config.toml
model = "multi-label image tagger"
dataset = "aerial photos of the United States (SatlasPretrain)"
crop_scale_min = 0.7
translate = 0.06
hidden_act = "gelu_tanh"
fused_qkv = true
bias = "all"
qk_norm = false
num_labels = 7
beta1 = 0.8
batch_size = 256
lr_schedule = "cosine"
final_lr_fraction = 0.1
Rows from block 2 of a small multi-label image tagger, named by matrix and row number. Rows with one number belong to one neuron. Each number is 500 + 25 x the weight over its row's rms, rounded and kept within 0 to 999. All counts start at 0. Numbers have three digits each.
After each neuron's rows are labels from the 100 images, of 14848, where the neuron reaches its highest value: "strongest on" is what is common among them. Only what is clearly more common there than usual is listed. The data: aerial photos of the United States (SatlasPretrain). In brackets: how many of the 100.
# fc1: MLP up (model.blocks.2.mlp.fc1.weight, 512x128), inputs 0-127
# fc2: MLP down (model.blocks.2.mlp.fc2.weight, 128x512, transposed), outputs 0-127

fc1.117:499506483446536491542514528492533496480502459493521456483471537517532480509500567475497502477500516534492513493469499487482495500488531522473535469500461445506484506516531498498495460491509493508464488463509534498529547517475499483503540497487498559493534552532558496476508541508490490523497526492478489535512507517504462489486473470486504533507452480466498457494500474513513484527471
fc2.117:479523524527485503471536545524529531511496491488473464470409493534518532505493522511487511503555526494492495498492492485469518501513525480472479503493485533511480515553476456490487546533535481524512482519485477517476493529485533461524498499506503515543504508473506516491538484461487534515501494527473508449483502500521499516480489522467424500458514525528505507478520482489487480495458
strongest on: building (100)

fc1.319:454552503497465503503520502480509466502453483500518492502504517498510492540527520528498510534528506513497538505499499478466455468521495482477485448520512459487548514500512514460513505491466510471549492468485490471447515492493486554535495495502487517472520516555501482507471494484502496460546555524488491487507430505503529527492511479514506524472507484496523471495486518500548457465478
fc2.319:526534533519518478463487521522468541485497483505520510469521500536503521543476480476511528500461487493509438474558454526512526470533502463463521495488517478476461466460489493552510539488490516486480487531492493520463499486463470526477458519491526509503465485522468501534506504498500518504490479453496511456534488503469487522522525515506493545482541502522525514497526519509512476539488
strongest on: railway (43)

fc1.355:464486492437564483539531513495508509502520518508501476492484510493502541518509557491517472474504524550483467515475487460460481496472511500478479502479455457492516559519503480471480483492484484513497502483514548528482540516507465488494531523499538547530485489517534519492527540532479475505516533482497478492484473498506461503494460490485495522480437489455527472509502501509501473497513
fc2.355:471489480525461496480492546506528519518502527475476478501487512500471497452500508532463540491499508486508489565459504497485518525440494492482462511499474482509499483474505523510465482489530455516518471509516488493473535504498555477511516496522514547525513501502563509521528470494487524514537519525479527539517554456528496474511487524495453487502456489486491523474460473507507468531487
strongest on: building (97)

fc1.21:492526491504505513493542460523481472509509524500508508549530513476513496458499481497502501545501515531480481486477484482489483477513500436460471496519489464522458530454510518438474481504499511477555476534500507492518492478464538525511486551524511521513526540528524511495540531512535502526508519503487461505507472463501514476483495511492472486521484455492503482483421483488485512532529
fc2.21:476520468533495517460486510498531481486497529459504518527513522487528486458463473510489531516561490503492502530479501487479437494518509457476452478493503463520499513454515532456475482484496509497555469527534455486497495464474545510516496519534518525489508510517555486512512470511494493528507510538498499526531498468534524493511530511492463493532506465469504512493446482500510513542497
strongest on: building (97)

fc1.474:511475550512453481509479486504503504510483455487479473553484493463488491514521470504504498506519547487493477516511485520499512514510462491455508504516507536455503528551500472493507453470551463493511499475479475550435514468469501485512491530509466526504497475521515495519487472509478459513462487492445546496485490463515468485517514528501533507487460528475522550500474494520520501515479
fc2.474:480490476509461489487475521524509526519508541528483508491502438470514515502485534475494514541495487479501530476481506501548511479499523481514466483514492527441514519503541549511489482486513474496481517499524545446469544454527485487518460492507507549508496503442484490501463495504520492504514507462524530541511446475503510488572495498502509487489488530541502471469499519519513465507493
strongest on: building (71)

fc1.501:484566511469481500502513467482504483484461504513531490502497507494531477544507531526516486531556503520486552504498501474489479459529516472473488447500498466474545514517524480447511501474485513476527495476481497478452526496486491517528510508506502518483485524558499512487485509487532488489542561499501495473492431496496514533467499460494511518482500482475525471509491509491530456454482
fc2.501:497516555517526481469485525530458522478478474528517492460493480526479529549464479494531521517478495490498475478566480515522520489520522445461507499487521515493478474507478471527513548520498509484495507537476486514483468485467474534462468499497518477517478495505415507501517508480492496499506463462505496468481482494467502524490512518526468540482537533534512516511539521506503464516507
strongest on: railway (36)

fc1.290:462515493490502537531489539504523535523499483489495530502507516534496536535547471492520528516489490485529509494479514523497498485465457508483489498504505456472500465452440500483470485520475472502480531448539513539521496524554469499540534460488475542493509489522528472560475524513489512514498497485500453528485508508496473490529506466518478511450486484508526502475503528497536463493478
fc2.290:456476517526481467484535496508455503520505520554501475517486514515497501482551519541469550530521511524484483542511475525515540493477496486495493541513486513517471481498487516502497468532526494493525464535462495446547506492482536487517487503518468492549500552477513513489521462485486521523496481498457483496535521485456490494484454545463468484488492489515481472499493473510460474537497
strongest on: building (82); park (25)

fc1.352:566494469487518472501497490504537494555534508491511537535505509530493508499511521493557522490511527510477506493476474464510501479494498486475525473525510453490477464522476506492488462507485447521494506518528515489530515507543456531491478518522488506495512543551529498521495494539527480480468531470508485521469479502518501510432452474460487482494497490487472464511471490536533486493458
fc2.352:500505500517511500521527495533499534481495509498506484526495511522443514527529510485512517478489506507530496492525506511494529474473504502528535472469481466451523466509518485543509436457443509483446492457512556521491543479507501489488556487455463531487495488503528501502503540482528532513538510472494525475494487481488451478466496483502494533490485469461495546495528492500524458508492
strongest on: building (99)

fc1.60:447535497502509532493502517512510480526466526489509545511523512506531481514491502513505507517489506488505532523502518494473431477477458488477457448528530460508516502459479511448502490482493494479518528470517511526476526489537514536513516452482494523459543455539513475549480501493509495462542532505505495538462466475515500510480520476527480507481504484472530513493472520493544472471494
fc2.60:550546511547497496484531521489483511515529515500513499507535522549489490503494492519509539491491477516500465496488485513479503482482491471474504483528544470493508469433493510535520483490476496522523469510499484487501514460484469534507477515515489512490499513532547469523467450475477515468509527493473535480554473522493534526502549529493455493515537469494532508468462508492548463526463
strongest on: railway (41)

fc1.240:457509506482502536567519514512509529512514497486488521486503497504482562538558508464496487489497516527532472491493483496455503486481462497521488512472473464481527489463479482493497510491463507490483521463520543555484494534534467519508513522474497540496466444505532503547500556523510528509522511469489483458485448495470454476491497487529488521475485479516534499482499508491503495480516
fc2.240:471500487514460511441486495470515491493492523485484497487484504490480490497459444523484509486496485463511495551466541523517478518460518489521480493494514460498511486486509531511464489507527464488487497495520480485447520469505547458488534496506521559508531453511576496517507490488461496534552521516510550521510555483506512508532511511496492496496480486454487541495504497484511462505508
strongest on: building (82)

fc1.386:467554507486469510498516499485508473497447478503521500493506517499512493542524516523503514534535505518498543510497496477481459484533494482478483442528510473494543502492517513450502508484472507477545492475494490468438507494489487551523499487509487512474519516550505481506475497482512488460556552523497487482502421509501524536491508483513508523481507489495519467494485508503556458460479
fc2.386:527533536525524481454486516522466531483487480507521508467522495533513523540472473478523530503460484495510448471553462529511520471541505456468520488483520482476470469461492493544508542485487513477479489532492489516459508477460476522473451524496527500503471482523479503535507503498505517511494481457498518451526487500468496523523528511507496548481547502516534518495523523503510482530491
strongest on: railway (43)

fc1.436:462503479498540518493497490570515516513480484489516533507505523493510510498494516495519482456543522508488533533503500471478455501487479516483455469527505459514520510489502469493510467495445495494510514495526509531506516536530497523467530466493529516473508478543521490512483498493525481452529529507514497490432454481522498513423480506520481503526485487486479515494468502542563464490490
fc2.436:519542498543516465496484509511513503522505512485517522502515488538509503514473502513494495501493509482460479463514452488464489433509507468479493482522551456486506502479484516531514524481495465507523515518505475532508531477497497524477444497493506431459513489543530490520490467498503478463474512494478537505517481482518535534509549504497487528495582512489504525519475521466511497519446
strongest on: railway (45)

fc1.140:484525479516487525487493511511510480521485509482529539502522546503502466521516508507499518502517505510511526531492484475476450511476456478493471450534528480507528483457501527471499487470463489479536510458508490491465526491532498543507506472523472505471553485535520466550471474488495499464554544540493523524470448509512520514494525491531498489493515469483498497482445498498547475459494
fc2.140:561512506507515484492519523510468498524550532525541508510557528529541484487459509517513516489499471508489463483496486510472472490507473477475498480529529477526490508441491522508514487490486475525528466522487490496515534460476483527475480526516528473495507529523547472521472444503485518469498527495483510513538456507480524516488549520465471492509529491483538510471444518504532483522485
strongest on: railway (42)

fc1.419:475522506462560519479497503505516479534442484480472515503494470513521500509478518515514484501474527498497531498487530495492485465499497509481513441491528472505501514504492477459481502482505480474490539511527533514477526515474517489492531460474511535474535505501498537525528593496565465511512529511514494522459511477525496539483459446497509526482478525480497489506524490493504497449468
fc2.419:528531490497533445451484527472499482529509522504505518516515468487478455461496487501514567509501468489458498524497476505518512445510526489478508473520491486551483454497511559491481458486523472506519482521488473446489493473494499547545489480535503494520510512515495480482483471525496470490487523517525512564545537512517522524514485486476498489524498512505463494528471508528509476528498
strongest on: building (94)

fc1.107:520503487503531506512486514554499497508498456503541510512521557523523500513505524467522497479501496501529539479505504488487490519515458503502504463544500496507475485475514506516511441496452500522486525466503495522523534498521467538457512471517483495481555507527523456531468482501507527472499512508492509535430462516494504488455510497516499462501499449475440507467456491528539475488496
fc2.107:521513502484517516529420496505502479487535514498520486503500502500479450527461475521471472484448485480518513466497529508509496513495507528498514470503535475531493481490530535502497475463482485481492539521511468529564490514493477517456516495526474452462505520549561521503489476494548483499468480482486482580511508508496521511500512462502509485509516483520446533487501503508516489490509
strongest on: building (72)

fc1.211:458529519492534554476474458484488480477457480501502489541525484474497488510524490519509466502518482498525545513502531528489480489519486495498471469498493469470510499466540496430503507480495523486502499487507485497460503520468530486506521476492468531479535536526508533505497553498588501496491511536512475491500497498478530504496457434525525510504489502465462467461506530487514493488511
fc2.211:534518527507449482476511498498471497483530485531534491492530482487486467514536487530505544501507477527472498551538483524543485461494513471546522510501464471505485438481526538496521475508498503476510426509464541444482491468468510538500472528509481485490492507530507523480494490500485482477494483521518514489559468509468490533505464498502517506525535518498514466527515507502486480512533
strongest on: railway (27)

fc1.120:498513473536468520507515495530519511541470438481496526473519541531470506492538499505474504479488516508513517516482487487507498498505442501518475485535551494484544473479473522515514492510462489507519529475500502500512504533546484515500486472511452512482554491520521478541459485478493525440534518525479530480466482524509519503505522523522490443490521478518490495480445481481533496454486
fc2.120:558533538509477502500511503462495480542543549506501499505521498501537459502485515505505504526543469495497494484498479524509531476498465509510527518520519504533478507468489507465496510498545476491544471501470469444518504454478504499526472523540479444502468545479529496523492437497483526497466473499476495500556498520484519520500509483465517496463529504524515467462480524476477518494493
strongest on: railway (30)

fc1.80:519496541479524530520483525527507514486516505523493498450490514484549470486475535531484525476492491533524513512479517521504459483482510491493485502521522490516481485463474458508474480505499491492515497538486502494519479559481456552491520473507446496495504496525500580497517503484525531501483450443482476454517504532491495518463457506490443522511507509545515495469508501542477511485495
fc2.80:505544483518535523562512525504515526474471514499514475478508568489497452521502501491474495486481472512494496491488516490472509476522515503500489512467475471537482526489502467522492516546525500510514512492476539503526483551485493479475510453513492408515537480555556526476542501503476503466487470524506506480497490500490457507455498473495470482503520521521502495508486490463482472503475
strongest on: building (76)

fc1.174:533475514480554492458509508490498499534478504512498477540488497492467494500469521508492524554486512503511485460494495527518519505535520472526447493494499485494507527488491531515513517526478502427512451538551476473487500488521525494543491487480499461511503423537516484492479500521489521488485488484513483478502544469519497452476541492512495496505515469446459453488525503490540501489507
fc2.174:477490523517484527462519510509502458480489488499486511462515506506488434497508495513523477515537531515503463500517498495508476510471488491538482539493535429477457475504525457507518537531476496481491486523462509491554501476469462500530519480503489409508509511535524508497521506495474486522494509533491480529479518503490526500502506537537542503534470481467496542505520523517500538474524
strongest on: building (90)

fc1.345:462513511505486479501482500476465523494576508521495485534472518509538478486542536542460484484487487479453541534490521517489520520465485495528519490498534496456479486486522505514507512505549461485528553527510492517541508540456478487471494498510509523524501513525500524495496491464499482521482504440471458500507460551485488524504506515470484491496497518555536521481501486517461501501481
fc2.345:552455479491531505518475475484528580475499560489515479530508555501515500495466503494459524530460483507501560487519507494497511488502506509510474499500470517504492535494508524515499481514530495472493528514492529473480481541486483473508510466518533475489512482525514523498516467479517504476506462505469494456517485464503482514476475462525448464489488567536534490497509485477494460501494
strongest on: building (67)

fc1.333:532504495449455521540494478492486474490469473524489513555508484491516523473456517516480447499523534508494548509487528488540482498495510503530500483504536494479521526511493559497460514491513502483502491518519509534500507530519527494543495483478520478513509509488513463499492474521477518469446501457514487468526494460504531451498530467537518484520508465422522464507524478492526490511496
fc2.333:490449532533468516468465472534501488460546506509484491473499472511516515479433494558526485490531526486508512517536503487565470482475487496522472487519550493458478472508495487489531541512484550517522476477489510499476543498508488485553480498504484513494470505504439492475513537491494511513475504481519502527546496495489475489536511496527468502494491517455471515484506514499510541499477
strongest on: building (78)

fc1.440:469522485497508481541535465460510483518476567538512466552476526515508525508539515463488522543504499497487496481514490530494515521544496518490519521507502528493536473514473583500494502512517486436485527492515491497511544475495523507532453492483527505509467500500508477516489495529494486463525524509482512474501515441535499481521523526512532497510518487466459548490499487530492504519483
fc2.440:460468500505455523490497485536497465547526520540482462510491448470492480500501475479525483541517534478481470503500515518493489508505494519519523513510519447516495451497559531507521527500501483478488500477498451455493500477488480524551490478503505464520448481509521507498505463487456497475528518477491505508492520451488542528524494520507569518495518508465530536508503515535512532504508
strongest on: building (78)

fc1.158:469529479492492485502498487461508473508493507508479526534508515502479463502503523492501530524456514530514573540525484501506473504486496538485505523450507542536469486477493507567508500479466492499490461522539485481492494471497437508497509480509523514481485477533500548503523504508505500470515478527512489480502501457516515518407483475509467529492523492494461465531494517535495515471526
fc2.158:512518532469504519503484515499496493507502514495517512485504516469463424523486498513492481497531534506503455504485519483447517474529508532488515532501504435541494502492460477524489494506503499501488490502508487493513491511486482514513507467492500397543511496542571521484508520510499509490501484563494474499479535477489505510444534485520513511504522447465480488508504513471509543499518
strongest on: building (96)

fc1.494:501519487500511491509514492522540497492505466507515470492477531533517467528514531467469516473515514536493505520479494488480480485484523518465504445522462438492465499523536522504514457495506506529482478453494530509525549489475515490496526498482496562480556558534543473477503535477501501514493524532449512525521499491515482484493480487497491521505479484442469467498499463496512483538477
fc2.494:477533526537504494501515528500528512502515499499489472471433514486520544506515515473487494510548516508501477489502477489479514495510502483498473534472485541498520532551483476489497557527523502507523509512460462501469479522494524490532469534528486510548488492472531495502527446478475554518495488520461488435487484496509511476534507549505461498444516493539497485479496486509453499492479
strongest on: building (84)

fc1.279:486489501482530483527472510535482528501498522527538519512530533486533479506462530494539490451542504510486506537513484494495479503493488498473459497467494476515528504488477491520458464501468488504489536495505478497529543489549522519453523491503547509518482498515515522520521493553491495507521521467530476524422473456485476491460506492474501526477465484456469526511484516553506460505508
fc2.279:500485495464428504544504460538513463494516493501523511484510535453478524456513499518499488511492488517499496512470524480493534563509489537511497526493447503496522500487490488494480525499506498538508472526504478477470470520491507520540484529538517497534445519517520508477484457539519517477506512525526459466514485502518512458479459517475505454535492471542520478489454502534517524490510
strongest on: crop field (26)

fc1.334:486509473514510553508492485509532520495456501484480493519484506542507466497507527499474479453503519499535520528462542490477462519487495535499466457509520470491523517498511514503484495482498492493520546473547509534513536526497528447453543436502491547479530497517543505506498527476543495479507523510472506521490509482517514496477517471518491483515463486468476517469504471498565479474465
fc2.334:511532497522504493507533500491590484534504494435480499510460488513488536467530507491509507529525507497477498468465482484501525481503506511517510549521516538496506509546489499497493503505511471492558483543495471465515475502520481488511465513546464481488509523485529521489493443491493496489465488495475491491505507507572535509504497495453499479467548501518469492496461494469479538486467
strongest on: building (87)

fc1.186:504529475515495508503513465553495482500486510501506512547534516496533479460489492506501503566543518521484524495474496477476457494518497436456480483511479469524478519444506523439472493497503499481546485512513496503523499481470539509495498539525502496504526535516528496510533519502525506518525521532488496524502461473503524470443526517507473490526486477479515511487416478486500511518512
fc2.186:468503473538495506448510510474551476476524535460509488518459535492527490477482496510483517497567497493494505539471499482484460517500539484514466491489502501511479534510516509461481513491520489504532458503504440480470494479483546488520493520536499504498508503492571478487518438503475504543496501545492510496531529487539522486523520522480456504509527469463488504503481473490473524534487
strongest on: building (97); parking lot (25)