A small multi-label image tagger, trained from scratch.
Model: arch vit, norm layernorm.
Data: trained on aerial photos of the United States (SatlasPretrain), 101725 training examples, 37.0 epochs.
Rows from block 2, named by matrix and row number. Rows with one number belong to one attention dimension. Each number is 50 + 15 x the weight over the matrix's rms, rounded and kept within 0 to 99. All counts start at 0.
# v: attention query, key and value (stacked) (model.blocks.2.attn.qkv.weight, 384x128, the v third), inputs 0-63
# proj: attention output (model.blocks.2.attn.proj.weight, 128x128, transposed), outputs 0-63
v.100:39 41 51 58 54 45 68 42 57 35 66 61 49 41 57 47 54 44 31 49 50 34 40 58 45 64 54 57 58 39 55 70 32 40 37 62 63 46 43 58 68 65 51 40 48 48 69 46 59 44 33 53 45 62 37 64 45 40 44 48 41 62 52 53
v.101:38 19 39 57 76 50 68 28 52 44 70 20 61 32 22 30 26 41 56 26 39 61 49 59 39 76 51 57 73 71 51 17 84 77 46 80 25 44 99 44 64 29 79 26 58 88 55 57 35 39 56 41 84 81 15 67 45 67 34 37 25 60 35 21
v.102:24 61 62 60 33 66 60 93 80 60 24 43 82 07 53 62 22 83 65 84 27 38 20 59 14 60 40 78 41 47 85 47 34 43 36 56 27 50 60 64 29 37 45 65 22 24 31 22 83 52 63 64 66 32 60 07 17 52 04 30 88 95 57 42
v.103:70 46 41 69 29 65 52 23 61 81 48 47 41 29 46 50 54 51 54 68 61 60 61 39 68 23 39 57 53 57 77 33 62 49 61 74 26 62 63 47 36 18 65 68 38 18 42 47 45 52 49 51 70 48 39 37 54 77 44 54 58 48 51 54
v.104:41 62 52 67 34 60 79 52 82 60 50 63 65 16 49 54 52 50 52 67 55 59 28 54 53 59 59 76 43 38 88 06 27 37 51 66 20 44 39 61 42 56 47 57 24 18 48 68 61 46 46 56 38 55 49 28 36 61 54 61 61 50 58 55
v.105:75 70 60 38 45 53 28 43 38 41 35 55 77 70 47 56 41 51 27 40 57 75 41 57 34 17 53 36 30 25 00 06 60 42 66 12 73 54 68 41 58 66 39 33 34 69 25 45 39 51 99 46 53 45 77 48 43 49 84 61 46 38 55 49
v.106:46 59 52 68 39 68 88 48 63 62 61 43 55 27 50 47 57 41 65 58 53 16 24 42 43 74 59 66 62 52 84 54 15 44 41 82 37 32 39 56 52 65 64 54 39 32 68 41 70 54 23 56 47 55 27 43 53 57 36 45 53 50 67 44
v.107:45 50 54 44 54 46 33 63 30 44 50 42 51 60 42 53 42 53 45 50 35 51 61 53 41 64 38 45 54 62 51 71 53 45 49 54 67 55 53 56 59 69 32 60 51 70 61 60 47 56 47 45 36 60 45 57 50 27 48 49 55 48 45 46
v.108:37 34 53 37 70 15 30 50 48 35 45 59 51 69 49 55 44 54 30 38 45 82 72 63 47 43 54 49 39 50 10 23 79 53 44 33 63 63 61 53 43 43 37 26 60 71 37 70 46 34 81 46 54 43 54 75 33 50 70 61 33 55 47 48
v.109:65 45 42 58 41 57 40 28 51 74 43 39 41 38 48 51 57 50 50 61 52 57 66 20 65 16 40 53 45 57 66 57 70 59 59 68 38 59 63 40 38 16 63 74 39 32 43 45 32 50 51 46 69 50 43 47 58 68 43 53 57 51 53 55
v.110:54 50 45 74 22 64 76 43 69 84 57 59 57 25 68 51 57 47 77 64 54 44 48 48 62 54 57 67 56 55 77 31 47 48 45 65 27 42 56 55 21 37 65 54 41 11 49 33 65 44 46 48 60 60 30 44 40 67 31 50 63 48 46 52
v.111:45 53 52 49 45 62 76 51 63 40 58 57 51 44 48 49 55 38 38 44 58 35 26 58 48 64 63 52 51 42 46 53 24 41 50 49 52 40 48 50 66 73 57 33 50 51 63 34 67 43 36 53 40 56 44 50 50 44 51 42 52 49 57 46
v.112:51 49 54 44 61 53 67 61 61 37 50 46 47 61 60 43 51 36 56 37 61 42 40 51 46 51 64 55 39 38 34 34 35 45 53 32 56 44 49 47 50 43 71 37 56 56 48 42 58 47 42 54 55 27 61 50 59 62 55 46 56 46 63 53
v.113:68 42 53 69 27 56 40 19 57 59 50 54 48 32 53 48 54 51 25 57 54 58 55 48 62 23 46 55 49 43 54 53 64 48 46 60 46 62 52 50 52 44 56 58 36 33 53 37 38 44 53 49 62 55 24 58 49 56 43 55 60 59 52 57
v.114:58 50 45 26 67 40 18 55 27 34 40 40 42 76 42 50 42 62 37 50 47 69 71 46 50 28 20 20 48 54 29 50 64 56 72 36 60 67 63 39 65 37 53 56 57 81 33 71 41 60 62 51 57 31 65 41 68 44 58 52 52 49 40 63
v.115:36 26 37 58 68 35 52 34 40 41 76 22 30 26 27 40 46 39 52 34 44 28 63 29 41 78 45 66 69 85 69 87 53 60 28 99 46 43 72 60 68 41 76 63 71 81 73 58 52 51 07 54 61 67 16 68 67 51 14 41 39 60 69 33
v.116:61 50 49 29 79 38 17 51 25 16 40 37 38 75 33 55 43 61 30 44 42 54 63 45 43 32 30 16 50 44 31 61 62 57 65 47 63 63 60 35 71 45 44 63 64 89 35 76 44 63 53 46 50 38 72 46 64 38 58 55 47 50 48 65
v.117:56 45 40 58 60 63 68 23 56 41 63 29 82 39 28 33 27 43 48 33 51 67 35 71 41 45 50 55 54 42 29 00 81 63 71 48 24 43 99 44 59 41 57 17 36 80 48 38 33 48 95 36 82 87 45 60 32 79 66 48 33 49 30 30
v.118:44 42 51 75 41 56 77 33 71 68 61 63 53 23 57 47 57 57 56 63 53 41 40 58 59 56 57 69 60 43 76 28 39 44 33 78 33 45 45 61 37 45 51 49 38 20 64 51 58 45 36 50 50 53 26 49 40 61 36 51 52 61 50 42
v.119:70 60 50 53 36 53 57 54 59 73 42 51 66 52 46 47 59 48 64 55 61 67 46 50 54 40 66 45 42 49 47 19 57 56 61 40 42 43 46 49 41 56 51 50 42 26 43 52 46 51 68 55 48 39 52 37 47 62 66 51 52 41 41 40
v.120:60 67 44 54 43 85 63 41 49 51 59 17 95 24 27 38 21 48 57 35 43 45 18 62 13 61 44 53 63 48 49 17 67 51 64 48 33 28 99 35 56 48 64 46 24 69 47 19 45 60 90 42 82 82 48 45 40 65 48 38 50 60 46 28
v.121:54 47 47 33 69 50 49 71 41 51 45 36 46 72 43 48 49 50 67 48 52 56 57 49 45 53 43 31 48 59 38 62 51 59 65 32 47 53 51 39 52 45 55 41 60 68 39 59 62 64 48 51 52 38 68 40 62 46 62 48 48 48 48 58
v.122:41 33 55 71 39 40 58 21 57 63 62 52 50 22 54 48 50 47 37 57 42 40 60 43 55 55 52 74 59 50 71 62 50 46 30 95 52 50 48 67 50 41 47 63 45 35 70 53 50 47 35 49 57 66 13 60 46 53 32 57 43 63 60 49
v.123:57 48 45 50 37 39 22 55 39 68 43 58 51 52 46 51 46 67 48 60 43 84 71 49 61 31 38 57 40 48 56 39 83 58 48 55 40 56 50 44 35 30 34 71 52 25 36 62 27 53 77 42 51 56 52 50 45 49 57 54 51 44 33 54
v.124:41 56 54 43 48 35 37 73 55 65 51 51 62 53 39 52 41 45 37 41 39 66 43 76 45 74 56 56 55 71 42 65 57 59 48 42 68 36 35 52 47 86 35 48 56 51 62 55 46 54 57 50 31 64 40 59 35 30 57 40 42 49 39 39
proj.100:86 44 49 46 33 51 66 44 47 70 57 51 40 65 58 45 54 46 64 57 44 53 65 38 52 29 45 62 42 41 44 39 40 61 52 40 45 37 51 51 44 37 53 57 56 46 59 49 51 45 56 52 52 27 66 55 55 52 61 45 49 57 47 38
proj.101:99 52 27 29 37 57 74 42 71 27 99 59 72 79 52 00 11 43 52 27 13 49 75 50 29 29 54 24 68 37 55 27 54 21 53 50 34 12 60 33 65 77 66 45 67 54 36 82 60 67 39 79 51 31 62 59 54 34 75 39 48 76 78 32
proj.102:52 00 31 28 66 49 61 76 63 62 19 93 79 87 64 71 37 85 55 71 63 58 45 64 25 74 68 19 47 63 09 50 54 49 74 00 70 62 17 51 40 58 45 36 24 56 66 63 51 71 44 80 29 15 44 23 43 61 99 35 29 35 35 41
proj.103:32 61 43 42 67 67 48 99 34 49 54 29 73 38 54 40 46 56 51 53 44 68 51 68 59 38 59 49 65 52 55 40 72 45 51 57 49 56 64 32 63 53 44 51 35 53 70 64 31 71 44 73 41 51 55 46 43 16 32 64 35 43 31 46
proj.104:68 70 54 39 57 63 48 88 47 50 35 46 66 80 61 51 49 50 52 57 40 59 48 56 70 46 59 53 44 62 38 52 59 63 62 22 66 59 41 39 41 43 29 60 32 58 71 35 33 64 24 70 33 35 65 41 64 38 36 63 41 33 33 53
proj.105:21 77 64 44 32 47 32 28 86 39 41 62 44 20 49 54 56 39 25 52 55 51 31 52 38 72 67 48 69 76 88 96 55 21 49 84 85 70 43 60 55 82 33 51 56 22 13 47 38 64 07 36 28 71 22 28 61 42 23 53 67 44 84 76
proj.106:71 25 35 36 71 53 60 90 20 55 49 30 63 81 73 55 48 53 81 60 56 56 53 42 37 27 44 66 49 47 47 33 49 66 58 18 38 30 46 36 46 39 38 48 41 54 80 58 45 61 69 49 51 27 76 52 54 49 57 52 25 32 25 39
proj.107:69 64 50 52 39 46 47 10 59 46 53 53 46 59 62 53 49 44 57 49 50 34 50 37 45 60 43 57 46 50 45 49 43 59 55 46 55 44 49 55 39 46 46 49 54 43 41 39 48 38 52 39 58 40 33 49 57 76 56 48 55 50 59 47
proj.108:64 70 65 49 17 49 57 19 90 40 57 77 36 49 36 38 43 39 20 32 26 47 60 56 65 61 59 27 50 55 55 63 47 36 48 64 61 62 54 59 55 62 70 50 69 41 18 45 58 44 15 72 49 55 33 57 54 41 46 42 80 72 79 55
proj.109:40 58 44 49 59 57 52 82 39 53 57 31 69 33 40 43 48 60 43 50 49 62 46 72 55 43 50 43 69 57 49 38 64 51 47 57 41 56 59 36 60 53 43 49 42 51 64 66 42 58 46 64 50 58 38 50 33 24 48 58 38 47 32 43
proj.110:55 50 45 32 70 67 58 97 39 40 52 36 74 57 52 44 40 55 54 54 37 66 59 58 60 39 65 56 54 39 45 41 59 52 54 48 42 46 64 41 57 46 45 50 34 56 70 69 39 73 47 65 47 29 64 49 49 29 35 61 38 47 31 41
proj.111:46 30 51 47 50 50 48 59 40 53 49 47 44 51 57 52 51 43 55 57 51 59 52 45 47 30 43 70 50 41 67 49 49 43 55 48 42 43 47 54 46 46 44 57 48 45 59 53 56 53 65 41 45 47 79 48 50 52 53 49 51 54 54 49
proj.112:27 26 54 55 66 43 49 65 50 42 43 58 51 44 45 54 56 53 44 51 53 51 56 48 48 44 50 37 46 41 60 52 49 35 42 55 37 54 47 49 56 52 50 45 51 55 47 56 62 50 63 43 46 68 77 53 48 41 48 50 49 55 60 58
proj.113:64 54 46 46 33 57 63 69 44 62 56 37 62 44 46 42 50 47 44 55 45 71 47 52 57 35 62 62 56 56 55 43 63 50 48 62 46 54 56 41 62 58 41 58 45 43 70 68 35 54 40 58 41 38 40 46 45 24 52 58 44 50 45 34
proj.114:21 58 53 74 52 45 34 22 47 53 46 62 40 17 47 56 52 52 51 45 67 36 46 54 38 71 43 36 50 51 54 58 55 33 46 65 51 58 46 55 44 63 57 56 54 46 32 35 54 32 64 49 49 85 41 45 41 62 54 46 66 49 63 63
proj.115:99 19 22 40 53 39 86 51 33 50 90 44 66 83 64 29 35 53 80 35 41 47 71 44 29 15 38 39 63 26 34 00 45 63 45 18 04 02 60 28 52 43 69 39 71 55 66 77 63 31 86 72 67 36 68 82 36 51 94 37 31 66 34 15
proj.116:34 58 50 76 44 43 41 04 52 62 49 67 39 24 51 55 49 52 56 44 61 30 51 47 37 64 35 36 47 52 53 58 50 37 44 64 49 51 47 56 41 58 57 58 58 43 31 31 60 23 65 46 57 79 35 51 41 71 64 40 62 55 66 58
proj.117:84 83 40 28 29 64 53 35 79 27 99 53 68 53 51 00 27 41 44 43 24 50 69 46 30 35 58 37 74 52 76 61 52 07 52 79 60 29 62 40 66 81 48 58 55 41 16 71 46 88 20 58 37 38 51 34 65 29 41 50 54 67 89 55
proj.118:81 45 42 34 53 66 68 85 43 64 54 46 61 76 59 43 42 51 63 51 31 65 69 50 61 35 59 51 43 45 38 41 54 63 57 33 47 40 55 37 50 38 55 53 44 53 73 57 40 66 38 70 46 14 65 57 58 28 48 54 41 49 34 34
proj.119:13 61 58 45 55 57 32 78 56 33 40 42 57 37 46 54 50 42 33 48 46 57 28 63 55 64 60 49 56 62 61 73 63 41 54 55 70 65 47 49 60 59 35 39 42 54 51 48 39 69 25 33 36 58 50 43 61 35 22 61 48 35 53 65
proj.120:75 51 18 19 44 55 54 51 70 37 88 58 80 57 55 14 30 58 56 55 53 53 57 45 01 42 64 35 81 65 67 58 55 15 54 60 66 22 47 33 63 80 40 44 47 40 26 81 40 93 28 44 32 35 44 25 61 39 59 42 26 53 72 46
proj.121:14 47 52 62 67 44 35 48 41 38 46 49 45 29 55 57 51 52 51 46 61 34 45 54 41 55 39 37 50 45 62 54 49 39 49 54 43 56 54 57 54 58 54 49 49 54 35 48 66 42 71 44 60 79 60 50 43 67 53 47 55 50 58 68
proj.122:99 51 39 36 33 52 74 58 53 63 65 41 64 84 59 37 48 49 59 51 30 59 66 45 60 26 50 53 50 50 37 23 49 67 51 38 43 36 57 36 53 37 48 49 55 48 70 62 41 53 43 69 52 15 46 63 52 36 61 53 33 55 39 23
proj.123:50 80 53 49 44 51 41 42 68 45 52 49 60 48 28 40 52 56 25 44 38 52 38 67 71 71 64 33 49 64 28 53 58 59 42 56 68 69 48 46 58 50 48 51 48 62 45 42 35 55 17 53 46 52 22 49 54 39 39 56 49 44 47 48
proj.124:65 58 52 37 19 44 40 22 72 27 53 46 40 64 48 50 53 34 41 49 45 47 38 38 54 56 50 65 49 64 48 45 41 49 55 38 67 49 44 60 57 43 41 36 56 52 44 49 46 47 37 29 54 41 31 49 69 74 52 50 51 47 62 47